A small audio captioner, trained from scratch.
Model: 11.3M parameters, log mel input.
Rows from block 4 of the text decoder, named by matrix and row number. Rows with one number belong to one neuron. Each number is 500 + 25 x the weight over its row's rms, rounded and kept within 0 to 999. All counts start at 0. Numbers have three digits each. After the name is the row's rms in percent of the matrix's.
# gate: MLP gate (decoder.blocks.4.mlp.gate.weight, 336x128), inputs 0-127
# fc1: MLP up (decoder.blocks.4.mlp.fc1.weight, 336x128), inputs 0-127
# fc2: MLP down (decoder.blocks.4.mlp.fc2.weight, 128x336, transposed), outputs 0-127
gate.76 088:447487450530491458476495491516507504512505459487495468511523517495466504473541528518510472496490498505493544456527485497490477497528521449494497498512494462473501461524488519509521490487519458511496536524525453472500556506522517545467495499505495462526516535511456537498504502486473535539509503500543527490469519505502507525513539473492539496453458531502510542515499532512470466477527
gate.77 122:503544539455486515542525488503457516480526552513477493496529505506514485494523525537480493493473513533525512523520486521491498516485553511511506492518501512513502520459551505491495485455518482500485506474509534490455528524514496494488481478464443477571475487485474501518466507486523518499528490457500451490483507492555458488478473507494502465510487472511543498479538461524487462533490
gate.78 046:495511469508505496491502453524466511508502542526503507538471559536473478487508485472510492494542532516500455497535516538487525480454486513494465522555518522481519519487499506473493491522464511488531464536539506487472498485479468506481534524525512514505513482521503533526519481517539464509481498492491525456488512505487459500503468485509505533475470504504456453509537433464543534493500
gate.79 130:500471483488527545479501513510475515499458509494537505471545479512520499438510508465474448539465502516523473496499524501522524487551511463462474474507492512465492470459506470485508504481471494490507534466481509493489501563516551495451525502517486514540474531509492505523492483516461510436481508528500471495496490522515491498493552528493487512511547530481472514523535484503494534509474
gate.80 073:471493479525540484530481489515544492499497476511519504501464470480489471468504549494460524494465514499491524526418534488471496493515435519481498489512509446511479466509476494475486529507470513502460499490507480502472508503534478503498501509479474509526536491531509511494501533487527532514508536509524493511473491505542505544544522550477446542518478482494520481475510497492522547500454
gate.81 073:515497489491510443502513495475427472548521502520485519482484491507467524492481484484537535516492517508545478486477479506517504525506505513530503454491451469494547549531521506506524537501512481502424504518468511488539484499545487523510505503451474496532488520484504508527487491456515485469520535511498525486508469525537492468463493489521495506468509509513481488503541513465463542470510
gate.82 099:509474502484469480409519517475527490486530511481527528493500527462509478526504479475559527471532489518525472505498487501490544478532482508540485513496503504509494501480502513471449555502473511499512555525484501497518505487536498485524502469481482467509493462487489519492508480478448482531522506513475485519439532501527556479500500543540520521467476527511511473472483497527501492493511
gate.83 100:510532519498459505500500552478527519498490443529464424493517518480521519502505481520511486486495511512538528481489479503461529546505459517499486493497465496522514464504457511571466524495515458525524462558473493480508479489536495487477506510487535518501494478521472521458484489494511517517524536490503500478460516483502503509508499499505520505463449506511483525498449511527498518556494
gate.84 112:517525541462495544488480496491488527506513496517491489512499497493480513527474463490455485522452483531464477520479527472479519487472537513469500529429537549550502520511479522509524473508492454501500514499505515497489502504526517503461491501448502467532492458503524521449526520561512468505508503495471495541487500540511488494502471491527496458478533479531518500506513516471515535523456
gate.85 079:477524490523463504526514527520505485490556458493486513515521512527471482522503487503494506506451528471559507494472462538467510500500483539494524512481484538477455537494520452526495556528490486478512485479461513538502541462507515525533501458502511496487505543477491520501474484486466527497490496505500481496516439485537478460510532472495530485511489462450471519507508496522532467503521
gate.86 084:531511525488509510525502494487489486498510505489518517511507467523504461483519501493477497547465509533525494475462518488503487451449504528511513535533480522473472479505486508499553469460494526518444474478479499510462480530493545506556514520479480505502482474500528518504562451485526465493479478516528511517479521551517470488520527539531516518518476453462504492467512514459480526488485
gate.87 104:493462513501527496497452462520537518459508488450446496508499498479531521483526515512498525432543488536498493487530496479508511485538537503504499474494489441531530489503494514526559505516476452483472481488490486494526463497494494494472496485489480487470449527497484487531472506519511519511519476506495535535521472471528478489473516497541522489506500550484506513507508508563547516532517
gate.88 106:503513504493528542490467506456510478512508508536485522473480470502511507551502468487518485514505457532531490542466471440475505480495490500504501495508518525479475509529490496506519485515524502488486492470517520473520483472554510472480474493406527486536491499515492482474556502523455505529517475469464506521531473536529537501510515545511497506498530483546510499495469512510542496509464
gate.89 099:519517542528515505486493523521481507502515497475558536453485523470510473507489500492513525504522512509455440472488493491516513536468488503494521482487514521532515529494551458512496519509467478489548520486542519513524476497433494451507497494470462525528487556508478513455517481491462489500486511534453518505496479519524507499503495547515510497498536460462500469487484493486503456466477
gate.90 027:516448511469509478565449476489485495486490544453474478494509501473499513542473546519523510505502478511524473527454520497489508466490521525491493504501491543511520556522518479481498488517454530460509506517504447485502509479482456536459471480467489471487525472531511497505522485516506495498492507528497500512528514468555515533505517527481510517505541550483516471498480490451478496501532
gate.91 126:544464487517505493552525505474546460514472494504473504492482508515500482509464483523489547507518479503454456547485520539445447472509499543514469507529492496469508534496521491493498512482480482509492530497528496498504515517554440469479486479513501479538500506509538481528508550480519488461519491508512501515489476489468550481456539484476516502478528510529468503533530485474500482502505
fc1.76 097:481507525546493526455510489468526474485485526441466475478500490479537500480468505508475518476492503491477493497509490487525518491523528532507506509478515518511490457482526528511552524479518569534519456522495512518516486479445469486501484496504469486541496522533496555473524477511519516511521481476518544527498525491479527486469541456487472497548449488493498486502500464483512496499551
fc1.77 133:513511499482495510481446520537478515482482494464471538427492507478487494502531502499495507489473484488507505493488513468555502512501513515492495465543525473486485485526465544505532461505518526502476533484474490505554443535484518487496471483534528516499490503496502528496539480515479489512534539478467477594503511501479486516517548504485509500461462495497518500517484482482517523540472
fc1.78 046:451486484527469506547516502483495467529502490492495528481546492473489528489495500493473511499499530530481484487460515490522496540576523505559464507499556500503496503503512469500504511470464495481545518492474471484539550506459555479484505497526484475497511506499496490511450496534473535478526528515494522545475509496477513511468492469485534533523499496471485491495454504483528480453483
fc1.79 140:522492488480517492463503518540525504455517510513531499486522501522514504434513490478514482553507498473504516505518544503511493516521480452464471462506506515490477496479513516486508488478497499478470507520522528562454503482523527520474514481499527557508505559540507482510507499507457502455468552490474486488461495518503461518496524504520495486501507548451494495479561464490465511518478
fc1.80 073:519511503532450473510480527533502509479502508463479474490482530484474478521460514476520468512500516549494501516517473493464461512467556499514519510490543555513484504496450512546525532543523493503515485472519467544469488529492512491512482523500513542490481471492509475526509484479512490493505464508434497452539483533519483471454482512504521444496520494500505502535496543489488494482503
fc1.81 072:466530511521500498546481516504487471447538531498520510496534491482488529517488483496520505488507500462505475509469460534466507510513486473525513513503470485533492511479520476488488501545523521509472474492473492500548485537472453502540465546447495502497518495498517553518480525498533481458483515493525506467501507501525488471461480478555450503464509507531521438515542474516513496472505
fc1.82 101:528511529466470471486530511481517509479543470494523512517478556450478506469496494447495510482500469515488481544461494536525520490482509489545511524471529509509517517501439557477450516488522564484513486518527488498510531458503505493499477478479458496525532493528516510483512496446515488546486521494465483501476523510514502522513490476510524531494484525469504483477523494527465467485487
fc1.83 100:488504473504508456481538466488512462519509510465528522510514536547487454510537498500483511472504506487524514539521511451468499486486535530501497509520518451483538506520484463438484506476501537478472530503507454504484490521509477531485507514518478464538494507524501543542493521503537496489522496469471445489512525519519499506506512502486450485553500471509512480521544500465512485447488
fc1.84 111:515523512493533498501571514506499517490508462523492496461493472474505435471510504511540531524504483510479488525506494539481524518502497538485523485539459464522522486453497497478477537488502446506484536502499515485492479516514510503483503473522501502462481489451509514470443467486452528521511521518481514532526518529505483493537512515476481452528508437478505492520519534532485537493472
fc1.85 077:521523510482465499513488479429508508446513556489497476486522474473484507465465528527464537520455497538518542463520533496504531510495513505457487516489467482492529506497527512510502501493484479486461446516497481505511484445484499524507506496483484503502521487497500530541520473521497489572532487542488510560471486530523500503504549490511499524472460508528525498501500476487477512512474
fc1.86 090:495513498498525475547488457497463491522476474475496511511537474524510474503514479472488538515459518526538489526476500479513525471442476546484518531547460548500499502523490520527509492462490500480451507499497463525467493503501547494553496548468450499486498485517506503501509461527510487478475464505505543502488499526523487545513508504525528503530473462467501463501498521500463522493535
fc1.87 103:533493491474514497506501532532454500525479520532517475476484491510523506541549515477538490495500495483516496477534520447475447479426487458538521518510522505485482527519511506486525513536545512530470527481489524487490472498504512518526504525519500506483474433449525490489517492517520484472522512476524490460479523487523475510499548496478508529478468480478468488518462480506480537474523
fc1.88 104:536489501530468445517486481517440484550491491476499509518499504516450515499521521488522494545505502484488484530505523501475494526520489511494484478542536506488533498500463562532481527494479514482543517475479509559474486509490508517509513467550493506515467522469493470512467437455539511494483507491521495506454503458476498507529523462522460490489490492501510516528500525510459469515522
fc1.89 098:481496510495537508518519500502470466470504484520525492502488504458452501469511485492484475498526515503496518507515506498528474483508498469539485531519529485525518467559498436485535441521534537487532510500528518503476495497531477510506511484525525484502450493525482477514500496559477496467475523520488525454500493499517535501473495498531484456509541476557502465557463535493470499508464
fc1.90 028:435522470508498483497508465466516493476484531565479518501500470477537534507490503514490493495496484472481496510512542517532442461494500539482500506516479547519486516501489448503511454485495538537513514508506505509508448526504487498500487499473494508554484486469496504519486535518483520461473466497488499568504485518517492471503498524461536527512458501485483525481490466490537524523446
fc1.91 110:500480548486520493500515503533514479502556500547499499520500514542490500524491489521506480497522502495511446494512499527496505506513489519485510524489508478523499479474493485467516503496519513483498495512526506467538528535485460467521518507490538500452457482499490457516487483498516460500502484469449481507470453490526485499460493496447453501522572533492492473488551498492548427525529
fc2.76 094:481524492502477445525514515445493505522525471507492479543496439553469526534498518484525495501488573494476547462478482489510542509509503502456506473512493503471497472525481491496496500461491518505493457466485551493483519514488476531478471505503481475540493516472528494536526482496499558544519539485519532508490493544509471493511509477477492492500493493544497508460503500510515493463525
fc2.77 114:520520476482501481491521510528473465467524513535494523490468497513487559470523489522452510495513499477502518451505502500530463510448546505480495558492460492468476505528487509497503464533537453558465512511517497507489486533489537518458482510462478542503466453522493514486518558488512503472513494488483502552499487489494506501522540496448518527497503514473491490491470481528504489516481
fc2.78 047:470519474523491518471522488492510467526479493501502470487491491513516489519520474492432490516495517520549482510538548484545493455531475488508472485521514469481515490537485526466462513503463504514493484537513507450470446495549496491537498461476475480548450489514464524512463512471534507520479470482514527518486553508500519512518502526513460529508493501512477512500480488546530505490525
fc2.79 135:526488468497494499518465512514490515469503495470477491505531528519488502508510489431525481480512431508497523508576525496497518451532509490497510486521488532515495536514496515486530487513515488503463526477474525526500488487485453465510499461484547511503455501495498550469532464527420493475477470495497519477524489529506460504511524496521497473468511538513547493504522502501515532513523
fc2.80 069:513468560575475539488463507493495515538491532455473517478447494513479490509468516507501493482511478495488525512515479514487505445461518474528463476465520484504517467500504499515537529525495468541497530517516558500491481498521480477546501525511479500506513529484488508502542467546492503485521534508471480486557489487484506492465525503478451481503487456481501506454500490498502522519491
fc2.81 077:521499511520517499505448541504469473454514548527514537472533521474504513526493446476509497522465497495500518496523525486542451475488499479493521542509518456531499471472493495553514486514503515501521473476474536521505531539447515471527528515518513516513544496499506493494457473475447570479512478491524496480519478514501460490513518511476535489502489483520475507501524487497480464473515
fc2.82 109:547530500497498501519527506492508511466480514494493532516483474486506479504496468494474529509534510543481507496467520506500482486457480517464478504467487476489546513456518447498508535515553499477530514453500483462473508519512484505546507510497533473515477501528482529522495507465536444516512511514456494481447523473514522492562516480501534520571467469514525476487485499485520491505479
fc2.83 111:467506501510530479476524453483433481451530488513510505553477503480484541493487472493457491519513534513553526519486515495461503526476470494497493500460494527497489545542463496531507464474492481500518469502524498504537493491495496552495432495493505532546508516511484481510490539484496467514504482450553500486493513504531473530489527526492476520527517491476463532526491523512495482490512
fc2.84 100:524482482507486479478488487487471523503523506487533535518462476503492500466510508549475506485533487489512511463490526523522504486554515518493559518483527506468488519513508507474505526517493499520552513515461514517467468531519475487532524467480460535479448449446498508550475475520511513510502486488473471536546517511530449487483497513491503537484480461485503464509495489496548465485475
fc2.85 079:531504493504454486509505481497539500518525495484428502504505442518432470470501475495498478527512515535557529479513549484501520549487496506487484498535475529519539516530545462526475514495469468566489510472466518450502494528475482517520509488499495467471484515488468553490533513502491497503509481495481474495489512532488513504469478515512520522479531499503484503483479490473524537484510
fc2.86 081:537466508490520478507482510510502508506478531494510496551464473472491496479458527519503475549518505514483516536504523514496514487524497498504524532512499493514492445510461493525509516513481483501540533516506478497477426494517483547494523501509541453514492469495464549501495501487505457529471508457471507429474513542513482520479464527508482522494457509510525491496499482461478553526525
fc2.87 117:511488470531488503482525509517508498499466495492481476525480517481492427482531476510460541499502498473497526541510548530481471490483520470544518499518500484558524521485552476515471469532532502506437484496526509477440500511492516505548507509497490508496495507496500484540540522466542503526497461516482492484518503473485532508511494474477505489500525525508523492472488494450479472463560
fc2.88 113:504499433474525446491474521495491471549505506514481529500474488495518466491466479537468536503516491515523537478492464490510514513523503524428495507471458531507492507530543481496524541508506520471459501478482505470514466472528554514504506463530507499511520447478494455504483490502512550514482486545518515532488494496485546502509518524455498518492508458531496485527503479492494509507515
fc2.89 093:505474520454475517463465498505467522515473479492490514488507529511502542495519499491485458508499473533498476535480544484513489466534491475520490505514529553518482448503535511498503496488492472462485478543463530473488460511481520478506488517498480473464528455518493471471498508484508495509483482563487524518536527540519556459496493539501466486453497510496486521549520522527536533498492
fc2.90 027:487523507521470478490484490491524569523536516480505498506488524512505485469534521505542490523477498478515457540515512465476499495533518545496499489475517493491446548530540524473551481500452450461520464537541460484494495519521487519499488498518469469516466520491517478510480517477513505493471503504465539510501511470516524512501470538500503461489507547497453506489497520504538492519457
fc2.91 119:525478459463532469488522479546537508523551492472493459513535477478503506458501496479507451522524516518443508488514528528512529454505532473498488468489537510474506473491480514503451506528507492483493487486463530506506495513532541546509519531473544460545473497482505462445508493505488477521485508493501528484492496513496510504531487507513489523489478477520466507478486503534501544478554