From a checkpoint of a small audio captioner: encoder widths [160, 320, 640, 1280].
Rows from block 4 of the text decoder, named by matrix and row number. Rows with one number belong to one attention dimension. Each number is 500 + 25 x the weight over its row's rms, rounded and kept within 0 to 999. All counts start at 0. Numbers have three digits each. After the name is the row's rms in percent of the matrix's.
# q: attention query, key and value (stacked) (decoder.blocks.4.attn.qkv.weight, 384x128, the q third), inputs 0-127
# k: attention query, key and value (stacked) (decoder.blocks.4.attn.qkv.weight, 384x128, the k third), inputs 0-127
q.12 091:564472504526518473525530539490506503545530494482502486481496498518493497459467507492465554495504473474465498478518531477513454475485538530499502518488536544510479494507486528499517504468539478520507488518489513426501510512520536476456511463454489525505491500506514512513518481482563452518475501522509471495520472469497481481473506501527545463500512525507486490445512493506527476515511
k.12 084:465484486506485501485491506487494456516544512483497495512524467493496443487555514471512510453515527525516484478507466511512530475484553478489528504487479497499445476464554486524453478456493539491500502519465450534512517509518491488524510475518525517501532510491526502537505500521472503530511512517539540491524481513520475501507485520553512496500466474522445525457478496463533501468503
q.13 085:515545494507533480503496533519487529492501510466500522541505532470474476535456503513523460483510490535534537500503503483499517530563504490537524511509489504473470465489483496490496522545507493458479495499487538517508480526491486460554493486479533474462467467467476478515550487504444504458476488529496517486488490484514530478499499543505470516473461513526510496542463518537470500493470
k.13 090:510470512493514490522534486480516492476533500455504539527527470472495536512516533492500470515445456511491496460476563519485505524529478516514487466493561491490526505507515472514576501501536465476511486509535542472524501486503509507505487462471489490417490491491466508541520512511514495491511491505458490518486493539499510479487525497462511476494494498457501499547515512469517513511474
q.14 090:477490503518456453488499523545550508485541499513509523495533460510477531501482468537491504493486507496462522497492465512475525490520492477535505526541518518509509488503501503486500476518489443546518494511446487516509506449554508527466454491528494493498501469533491467463483520490496454555479465523473529546514545515481492483507509529512535501503496503493520479468533510453471502505498
k.14 093:484485506473467526487482463519502504490546500505494501510490479511505516547492496498526500524494468480508500530482523512490520544472492475470556510453523561498524514505461497492457511463468500460458516471480476498525496505481537502511457516523524478531489495482545497538544473552499502500516479487497483519511522503511506517461481519508449510479526541498481529486480455519525445550473
q.15 098:514444510495529496515530464488506498488490490487498524482468505477463461485499490497488481506482489499494534513435552486531518476452496577506529482499524512477517528492515481436506523518502501470486473490513515498540498484492518499446470520499502509519547514522481505520481488512553485515467482486534495519486499530550497545523521505468477555503528500470446487480501483483515534490504
k.15 103:536535498438515503471501542528516495476492525515515492512518507476510496468555500531457519530482491545498484485497442546499480468485471518510521540521486503515510435508501495519485483499471461488491539549511492497472455508479506487552520491519442556524515513538482479489509487506491493504511501510517524529478494460502474516496494505448537490522491493479446499509520519483494487522497
q.16 105:492539480489493542493478509496498442496491525515523492524516457468517486514539504502513462537541466471457492513499480481493527514493500496485505505496500534492451505469464525481495503492513463496537438540524522526507517458488497533472506501435524509518502527489505455539493535501559518513459459477481471545510531515511491529499484540510478502521491519499484495497474518507446498518509
k.16 090:489584506500498506505474549532512515501535482474513515502468497549498495528488511469498499507519493486468472469491487500505545501516487520453527513528468511488550520493511506490485493499484497450488523475467499502498476516465451520509509483517521523514505482440510543462467479487502482505493477548511503493476515525496469502532485526470525522510540517523455478424505497452514500519524
q.17 106:547495510504524480481489514491454532496497534438498533511461477517493490478513466476504538440485504510461475510522496513484541487498513489514469481485489538498481494518447526523500475520537541511554514526531480519537476479521492465537489553502503499460518520520467495454479516486503514508439485503514517487509477508476534483520502494490459527511504552482478493527519533477483501509526
k.17 109:459495483491515506497521488521495545501502499464462494506481480489558466479504550500491522496517480549527469513463508507463513489506505440461512528497481504507478536463446515497478482493486505505524500496515529501493520482485501525484488536474467460535496538527468524513500535525542537506477553577474465490480488513490480494512528501495457524465473514515527502531494493492471522524480
q.18 115:482512490508530501478545511531511529498528532488472506534527461506499518522489531545532490483459484461455459501451495526497480518539506503492507499492510487506555501508447485533529481495493513498482509538461504472495489535497462489505517542503507498501488513519508507527519456480457452545577526489504464527524506516497477456462447485480494480512480491499514505512467508507502514496464
k.18 095:489513470509492543516492495582457509501543484481519439494462491519543501483505477466519521540475496523468476524458476490492497472498542508489502539512518457494484471513503441515499493499494515476515446478479528472472470509479469483484472492511541479515478474486520510524514522497497516476504499572488527537521535483533513524522481506511546482518498501469506502509522510516511485492470
q.19 106:515467459534477499441499486527484505511506513494524507506518522493508524513484463492480518493498484527487521527469501456500527491497478495493459478503492515527480508499490512527500482467517478508528502497510431490529508480503550506492481485477534526519513533492514547504516443477517556486477535468474517521454555536497502487519460513546495548496485492480503510497467519535451440525493
k.19 114:471539497508476499480495493527539493506571521446550471500504554506516478481492504473504489478504520470484516492499495526499513493505505502506493469523484524510572492546489505529494482504487492482477484478506525512516538489454504502481535481493504448503503460483488501459532500456520539509474519444453504470476549510492499484545495514497458511509489495557510462502519481481544495506493
q.20 102:476531506543492532521514531493469523523500460483504491494542469490489513525483542445528494487478466495531489518550513551513515460505467509477492507475472539498457495488443487492498478505484497522512492492523482477490519506510494559446461521520512455485487541508468493466495506503552500495501524483533513488515470537501528469486493504511502467482543490512474521480563480492473507515513
k.20 103:480521532506465515495530482554491465506515469508495534472507484529478483474465520503498523497538516469494501478454509500466479439492520507452503475455507485469518496483482549471491497503495553526481487509504541521493506534510494543483448512501505512466476535513486495521535517487526518483525494524513477497506504478513556475578485454508511497483483491495506528500501533454516513497460
q.21 097:521507536487497538459502507487524507491497572531494484450464510478468517490499496510530510503523518496486504507518552496502489488506454495501463527440473529489529516457506468455512499496470494527515519477472499548503502527459523503477521490469473512446511489527552465479497486486455509519503513495521460543500538490488490510506544542475534513509474492480492509520506531475505487548508
k.21 090:489495524499518507476539491476464471488512511464493501502527532479552515534490475497492508475478489484533502533498466472514500500506452510520508476542507524474522494470507475529489510486484485518452498539491498478458514508478480546484516457527532487519526548487534493482438481522491503496473500498507498439505433523533524500525545470480517480530489504454499535502503534528478530537512
q.22 095:446455444479485447518526446518529507543502509502464496495481508481529474472510533513513512557539524514515468519478484508559452531461510509501482487462509500520546505502481520490518539500492516482541514479510523517460524497526486525490488515465465506470470507500486511535487522502477493511499477549484476513509475508488469489541483497504497497543508489546473470486539483509500506500523
k.22 099:497454439525514560464476533493518462467522502501493529502501511505500537531494499531483525491561506492493474512509466489538529563524495500461482480502488502479476441503527491485503510469505501467507497505488478507499483497494504498506500539494504507490455526499528518517496398521520531453508513509520533506498487471505504524491530485506490473503552499493467472496481546522485506486509
q.23 100:540477522481452520487560443489467486535522486496477484563486453448508524466513491494468476505509493499515513529471491491515523511458522513492547492490518544532486527513498543482506509511471491519508515499544525489451505501525489506531522504482465484516538518487499484528486521518491445516461493501512483493473515485450486502566516477473504500461527508495476495510468483488498501510525
k.23 095:466501460547504496496514487495479533476532436495524501502486489487495521537499528482534465532517517496534449501471488523546523534478517522493454504520492453504507519462488501526470501520503494530470492524498525486469488519488467483506520479495498448525484502543538491521475468478538491483506489478517504501554499514489520449464539498511515521458507520541459506462530530484520483502534
q.24 095:510511480490481520503494504546470504523469469489500503493491472504510452507519521499503501526509515467497521485512498462512525510454525527484467530521465471484507516555537524529473523493447511555444518531475472466479507545464503503500477473475552516498510483524490493522507494450482503475508532467517483464519501496479520467521560502500492513520540459526490456507483514485524494524458
k.24 099:473487487503496486517547474496518471482547493496510477486531508498536463482525499507502514476502488531487536482446496482450470480536463507469489506523520524521495473481501494484487481481483493518509457532556504500503494520487537499512503512501512470507531544510534547498494490515481481449499475536448515500461519506489518520531448518530487483529482435541539494503508499493508471554540
q.25 104:489515483534519527516495514474499504469523489513497481515513492501490463511488468463489527479483491547506509460510511533485507459548520532462536476505459499510504493517493535469511483480481499511507520508511501505494498485505516557531512466478451469524497527473495500479480500474481512494485507511507488466530531536545447521467494514508562493520481504490510532476408509503506497497579
k.25 107:486512487498505500528507473465449551498503514497510529511548524515461478474505527441517535489506488455522479548425491476500535452501503494502494497486527491454529497504483512497496494519497520503551502467501496517495488464470517484513491491509476481480487517505518531512494520525504491506546514503505515497508552494484502526528483560506549483517521492457429490471479482541505477508471
q.26 101:530521525465487494520514459452507512489486517501484500455532504515488503500498483461530526517522503439518556509501472528478457467529505504479523523462475505524518467521495462517488509518521553496517534495504537529485501518517451509493477534484495560532502537500477554514478478517505496476464536469511485455486489495481511522500470480515498508483452487510524489544449513501503498473483
k.26 117:511429497442532507516512447514509459512508516483521485491472538530531517497508507497487549463506477521533503472493517508544496503463481474488480497516506500488488499498483530507526517506479510540548459491468526519551507538515477485519480517535480513466499518561516456475502460554459507496491505511494469531517480506495502527462472485519511498514491529504489475446501510468477488517516
q.27 101:485499492507516524515501521470503493554483524509484491483491482535502520489505478505516500478494528511509508491526517531466474493470502515502558519483463503463492476531458499453514539514529516543559530506455521445461518506531497511514496526549522504515528468450500460487489449503486549503518490479488520465504531490476506504489481457462480504516490504466527504526527435490473512506483
k.27 085:490493515497525498518493476489496519524498504506485521496518529492470473470457523514493494472536504518501505462502501536522467474464501519493512520507504500495490514539529524574444475521525515520530507472480495475474495429534462516504482481512480541500529498499521511501497546549478538446550522439468471536516477499485498507474485472497509507505494478503543517538485472494484509472459
q.28 100:530516491521531495506493521469449512477507493524482489530513477512524513485486513512488497473496565504466496506521494478480458446498510535509566523473522516523484513484527526541445484501490489522561492474487503479478505501467495489532537487461511548541489499502463513534509521450503470516500458489485500520494516483504551499452514477510491534491519472482466529483503533498485457474514
k.28 097:505545530512518497509520513494452528451480467491480485534485468546481523520465520478541519498524504496519475516527532516499501488505498499530521506457524466508504509494519538527491515483507502475476503492473483497470499471494513477492504516518500520473476457460496503474514542509511485526506551509529458540469473542494424491478509499490530486447512535481509491503541522459475526533452
q.29 102:474503498503485489506514517450531479505504476485522515449496494469503478502535504491476509484487536489490553542548504501447473470487549494477500454486534527538475500537536501483557519488517524520499490461474489540482477469523471490523504450508522519513486474523503508471512490551473474509481467508517492450505466526525520485509515537486490468496452518488510549506507528484518530493513
k.29 106:507493485484528497512496541491506492532480500492453547469501446496497515548550498482473504482445496498485482486497452521483512488501482526445468466471503524531489495505458520502490559483486464493524566513513455523482509479513451527532490515489507506526514519502500499526490507496523526475454484533517474501524527518492503478520494555532473519450462519494487525513488527527486508484509
q.30 096:536528538526492532440496489478513494509529515517477559514517509485501485501463522495496510471504450482471551499497494510541542525470510518514498545422530519487476494466514478493490478482473518508483523469488517469486505495526487485553531499489495519509459577520483495499483534501508470490511527497444495493468512497508483508488486507509520482498497486513483518468495536450495466463507
k.30 092:509495500491493523495502524484516496474498520463513513492498499477546546553546538473516474457558504519530497501522462515487499537507507496532477488505495442503534534508531500519444521513504523510444516514480483493448483492478505464484501491484521464482536528512480471494478494444502490540453483556513487528496498523530509512472537475500476527507525472496505484511476501449488481503494
q.31 109:546490506496483540471473512507509498505506524521526511432511483478511518477484517509451474527481514516478453528498551506528457516550462543470472493520485528478534507520500503508465505516501475512502507500501525487460449472491496471514519486515486474495511490497493479505473521494527547510467479475524462525497497529527495475558501542499532491490521469486455522478472461478491522539540
k.31 117:500514525478508524468527505517493479459484495500521493517475491504524518474503493533484506514492498486517503522462481494459520528564474489473484504568491498522497542526505466531487474446514474491487513479458497515416487518495481532495523514462519492530491508518479514504492513521523510478514492523529496484544487557486476473582508485467508493499499505508476521497478490465461490555506
q.32 114:548470527512512518471498485509498522501505465460522469471496483546540466449500511519514463449487469485489498521500492496488503483529444517491516467483545490518457494474518529529476525471498523504522476530485546535505481458493475478485515530484529481486504446519545525481489506527500504511447480494514518506505511520456497480521530490511526488531514488509495574509477529480511472505519
k.32 112:497514463497467507526522503472450463516466523510541534516476526531433511496501504501506514460494502497525500480509483478507543492479555473490515496441539512470504511475491474489500487538501489537526487489504491487478470510475506473544472521476534548522531557494480473494541507507517509500505474508471509460552507505474482533508520507484474497497499547470515454502512465496528519474468
q.33 109:488501518488509488554519493540467491501493468531494481542522493466469503540503519499479483518537497519483500484506481501487508508497510447529539515498513559483501522539515502473534513559463459503484529482488461443505458472544517534498479540494490512473550515493497506480538496493488515529539502521483471493484467507521480497494516503458497507475528486482491502487514465504480421503468
k.33 116:500486520474509481523482527474512503521473483506483498509508524471534507516498511505507477439535461555527537492540493492502474539485481549531516559502497507493497494512515504512549511483525530525513504477497489488489514517458445485497464514502450474534461478479492499523505517519510487517463479497537517492497465471464530489552526511500481504504425447510463473510540484499489515498495
q.34 092:491469524520460512477479479478483514478509520489486464520464545522530508512489473426521524538444489508518486496554486511502469505497479529462481506510520473516498562480481506526496512505501488485544502515466501471524564525529491503497490469448466487492514511481498487519527483533491476539541514508551476492485474466520515489478466525487523465509497531513496501520491511541539484487497
k.34 089:503523489518482519510491526494514512495465475528478527516477504480496478502462512542491471501505515453495521491521492484461508481505478504565487491437452447497465543506526511498426447497514497478483519502515501541478483514547485478472508541529503455496502511537516495535487496539462510501497481522467490510521513501490494522515495447545490518482488499511505520505519538544526532488475
q.35 094:492524490464556538484520466494508472510469506534524492463496529500534487528499513502530490515509522511521525449508508494481509579492517500495497480537524504500466504526514480465509492454505495516526515486471525489514499470493513490517489502509509489416499493461481484457488486504492526543473535537488507469471461515500532516523491510483497506487463478490470485447532492566484546493496
k.35 090:503488539515466570524517470450492502484502504456492537492511501515472468514498504484534502488514475490529480509562486511479517509465477499533476521528515519456461501518524456481493511504447529477487510518499520533440508482524476516496492500441452453494476493496471507514503515514509469525499506506545556527519479479512526486496483493516502492535510507489481515477509512465475524519552
q.36 092:495490474467478494515501486524470459440443486501509461492503504530486476481465499539494528496476528523554461543498549473479487544524535497518558506498478509468537525510539504496510521470505500492507522516523513504492489510469516475476502540485495498458502476544524508520506499527478530496502516467493486486472521517530474427539486525511537454525480486517516491521511480496489477481501
k.36 089:494490507531470481524527461492485506475518509501487497522521499473491488479484549462510513531442532507462493490476552474528482520515516548496476457510484509490512536475504487454514482499487499475481486488516464459484538544470455521497516507476523503485529569529494522495537498510521508513526505559491529483511489511487464496507488535449537483507479488530512502478482542482498505449524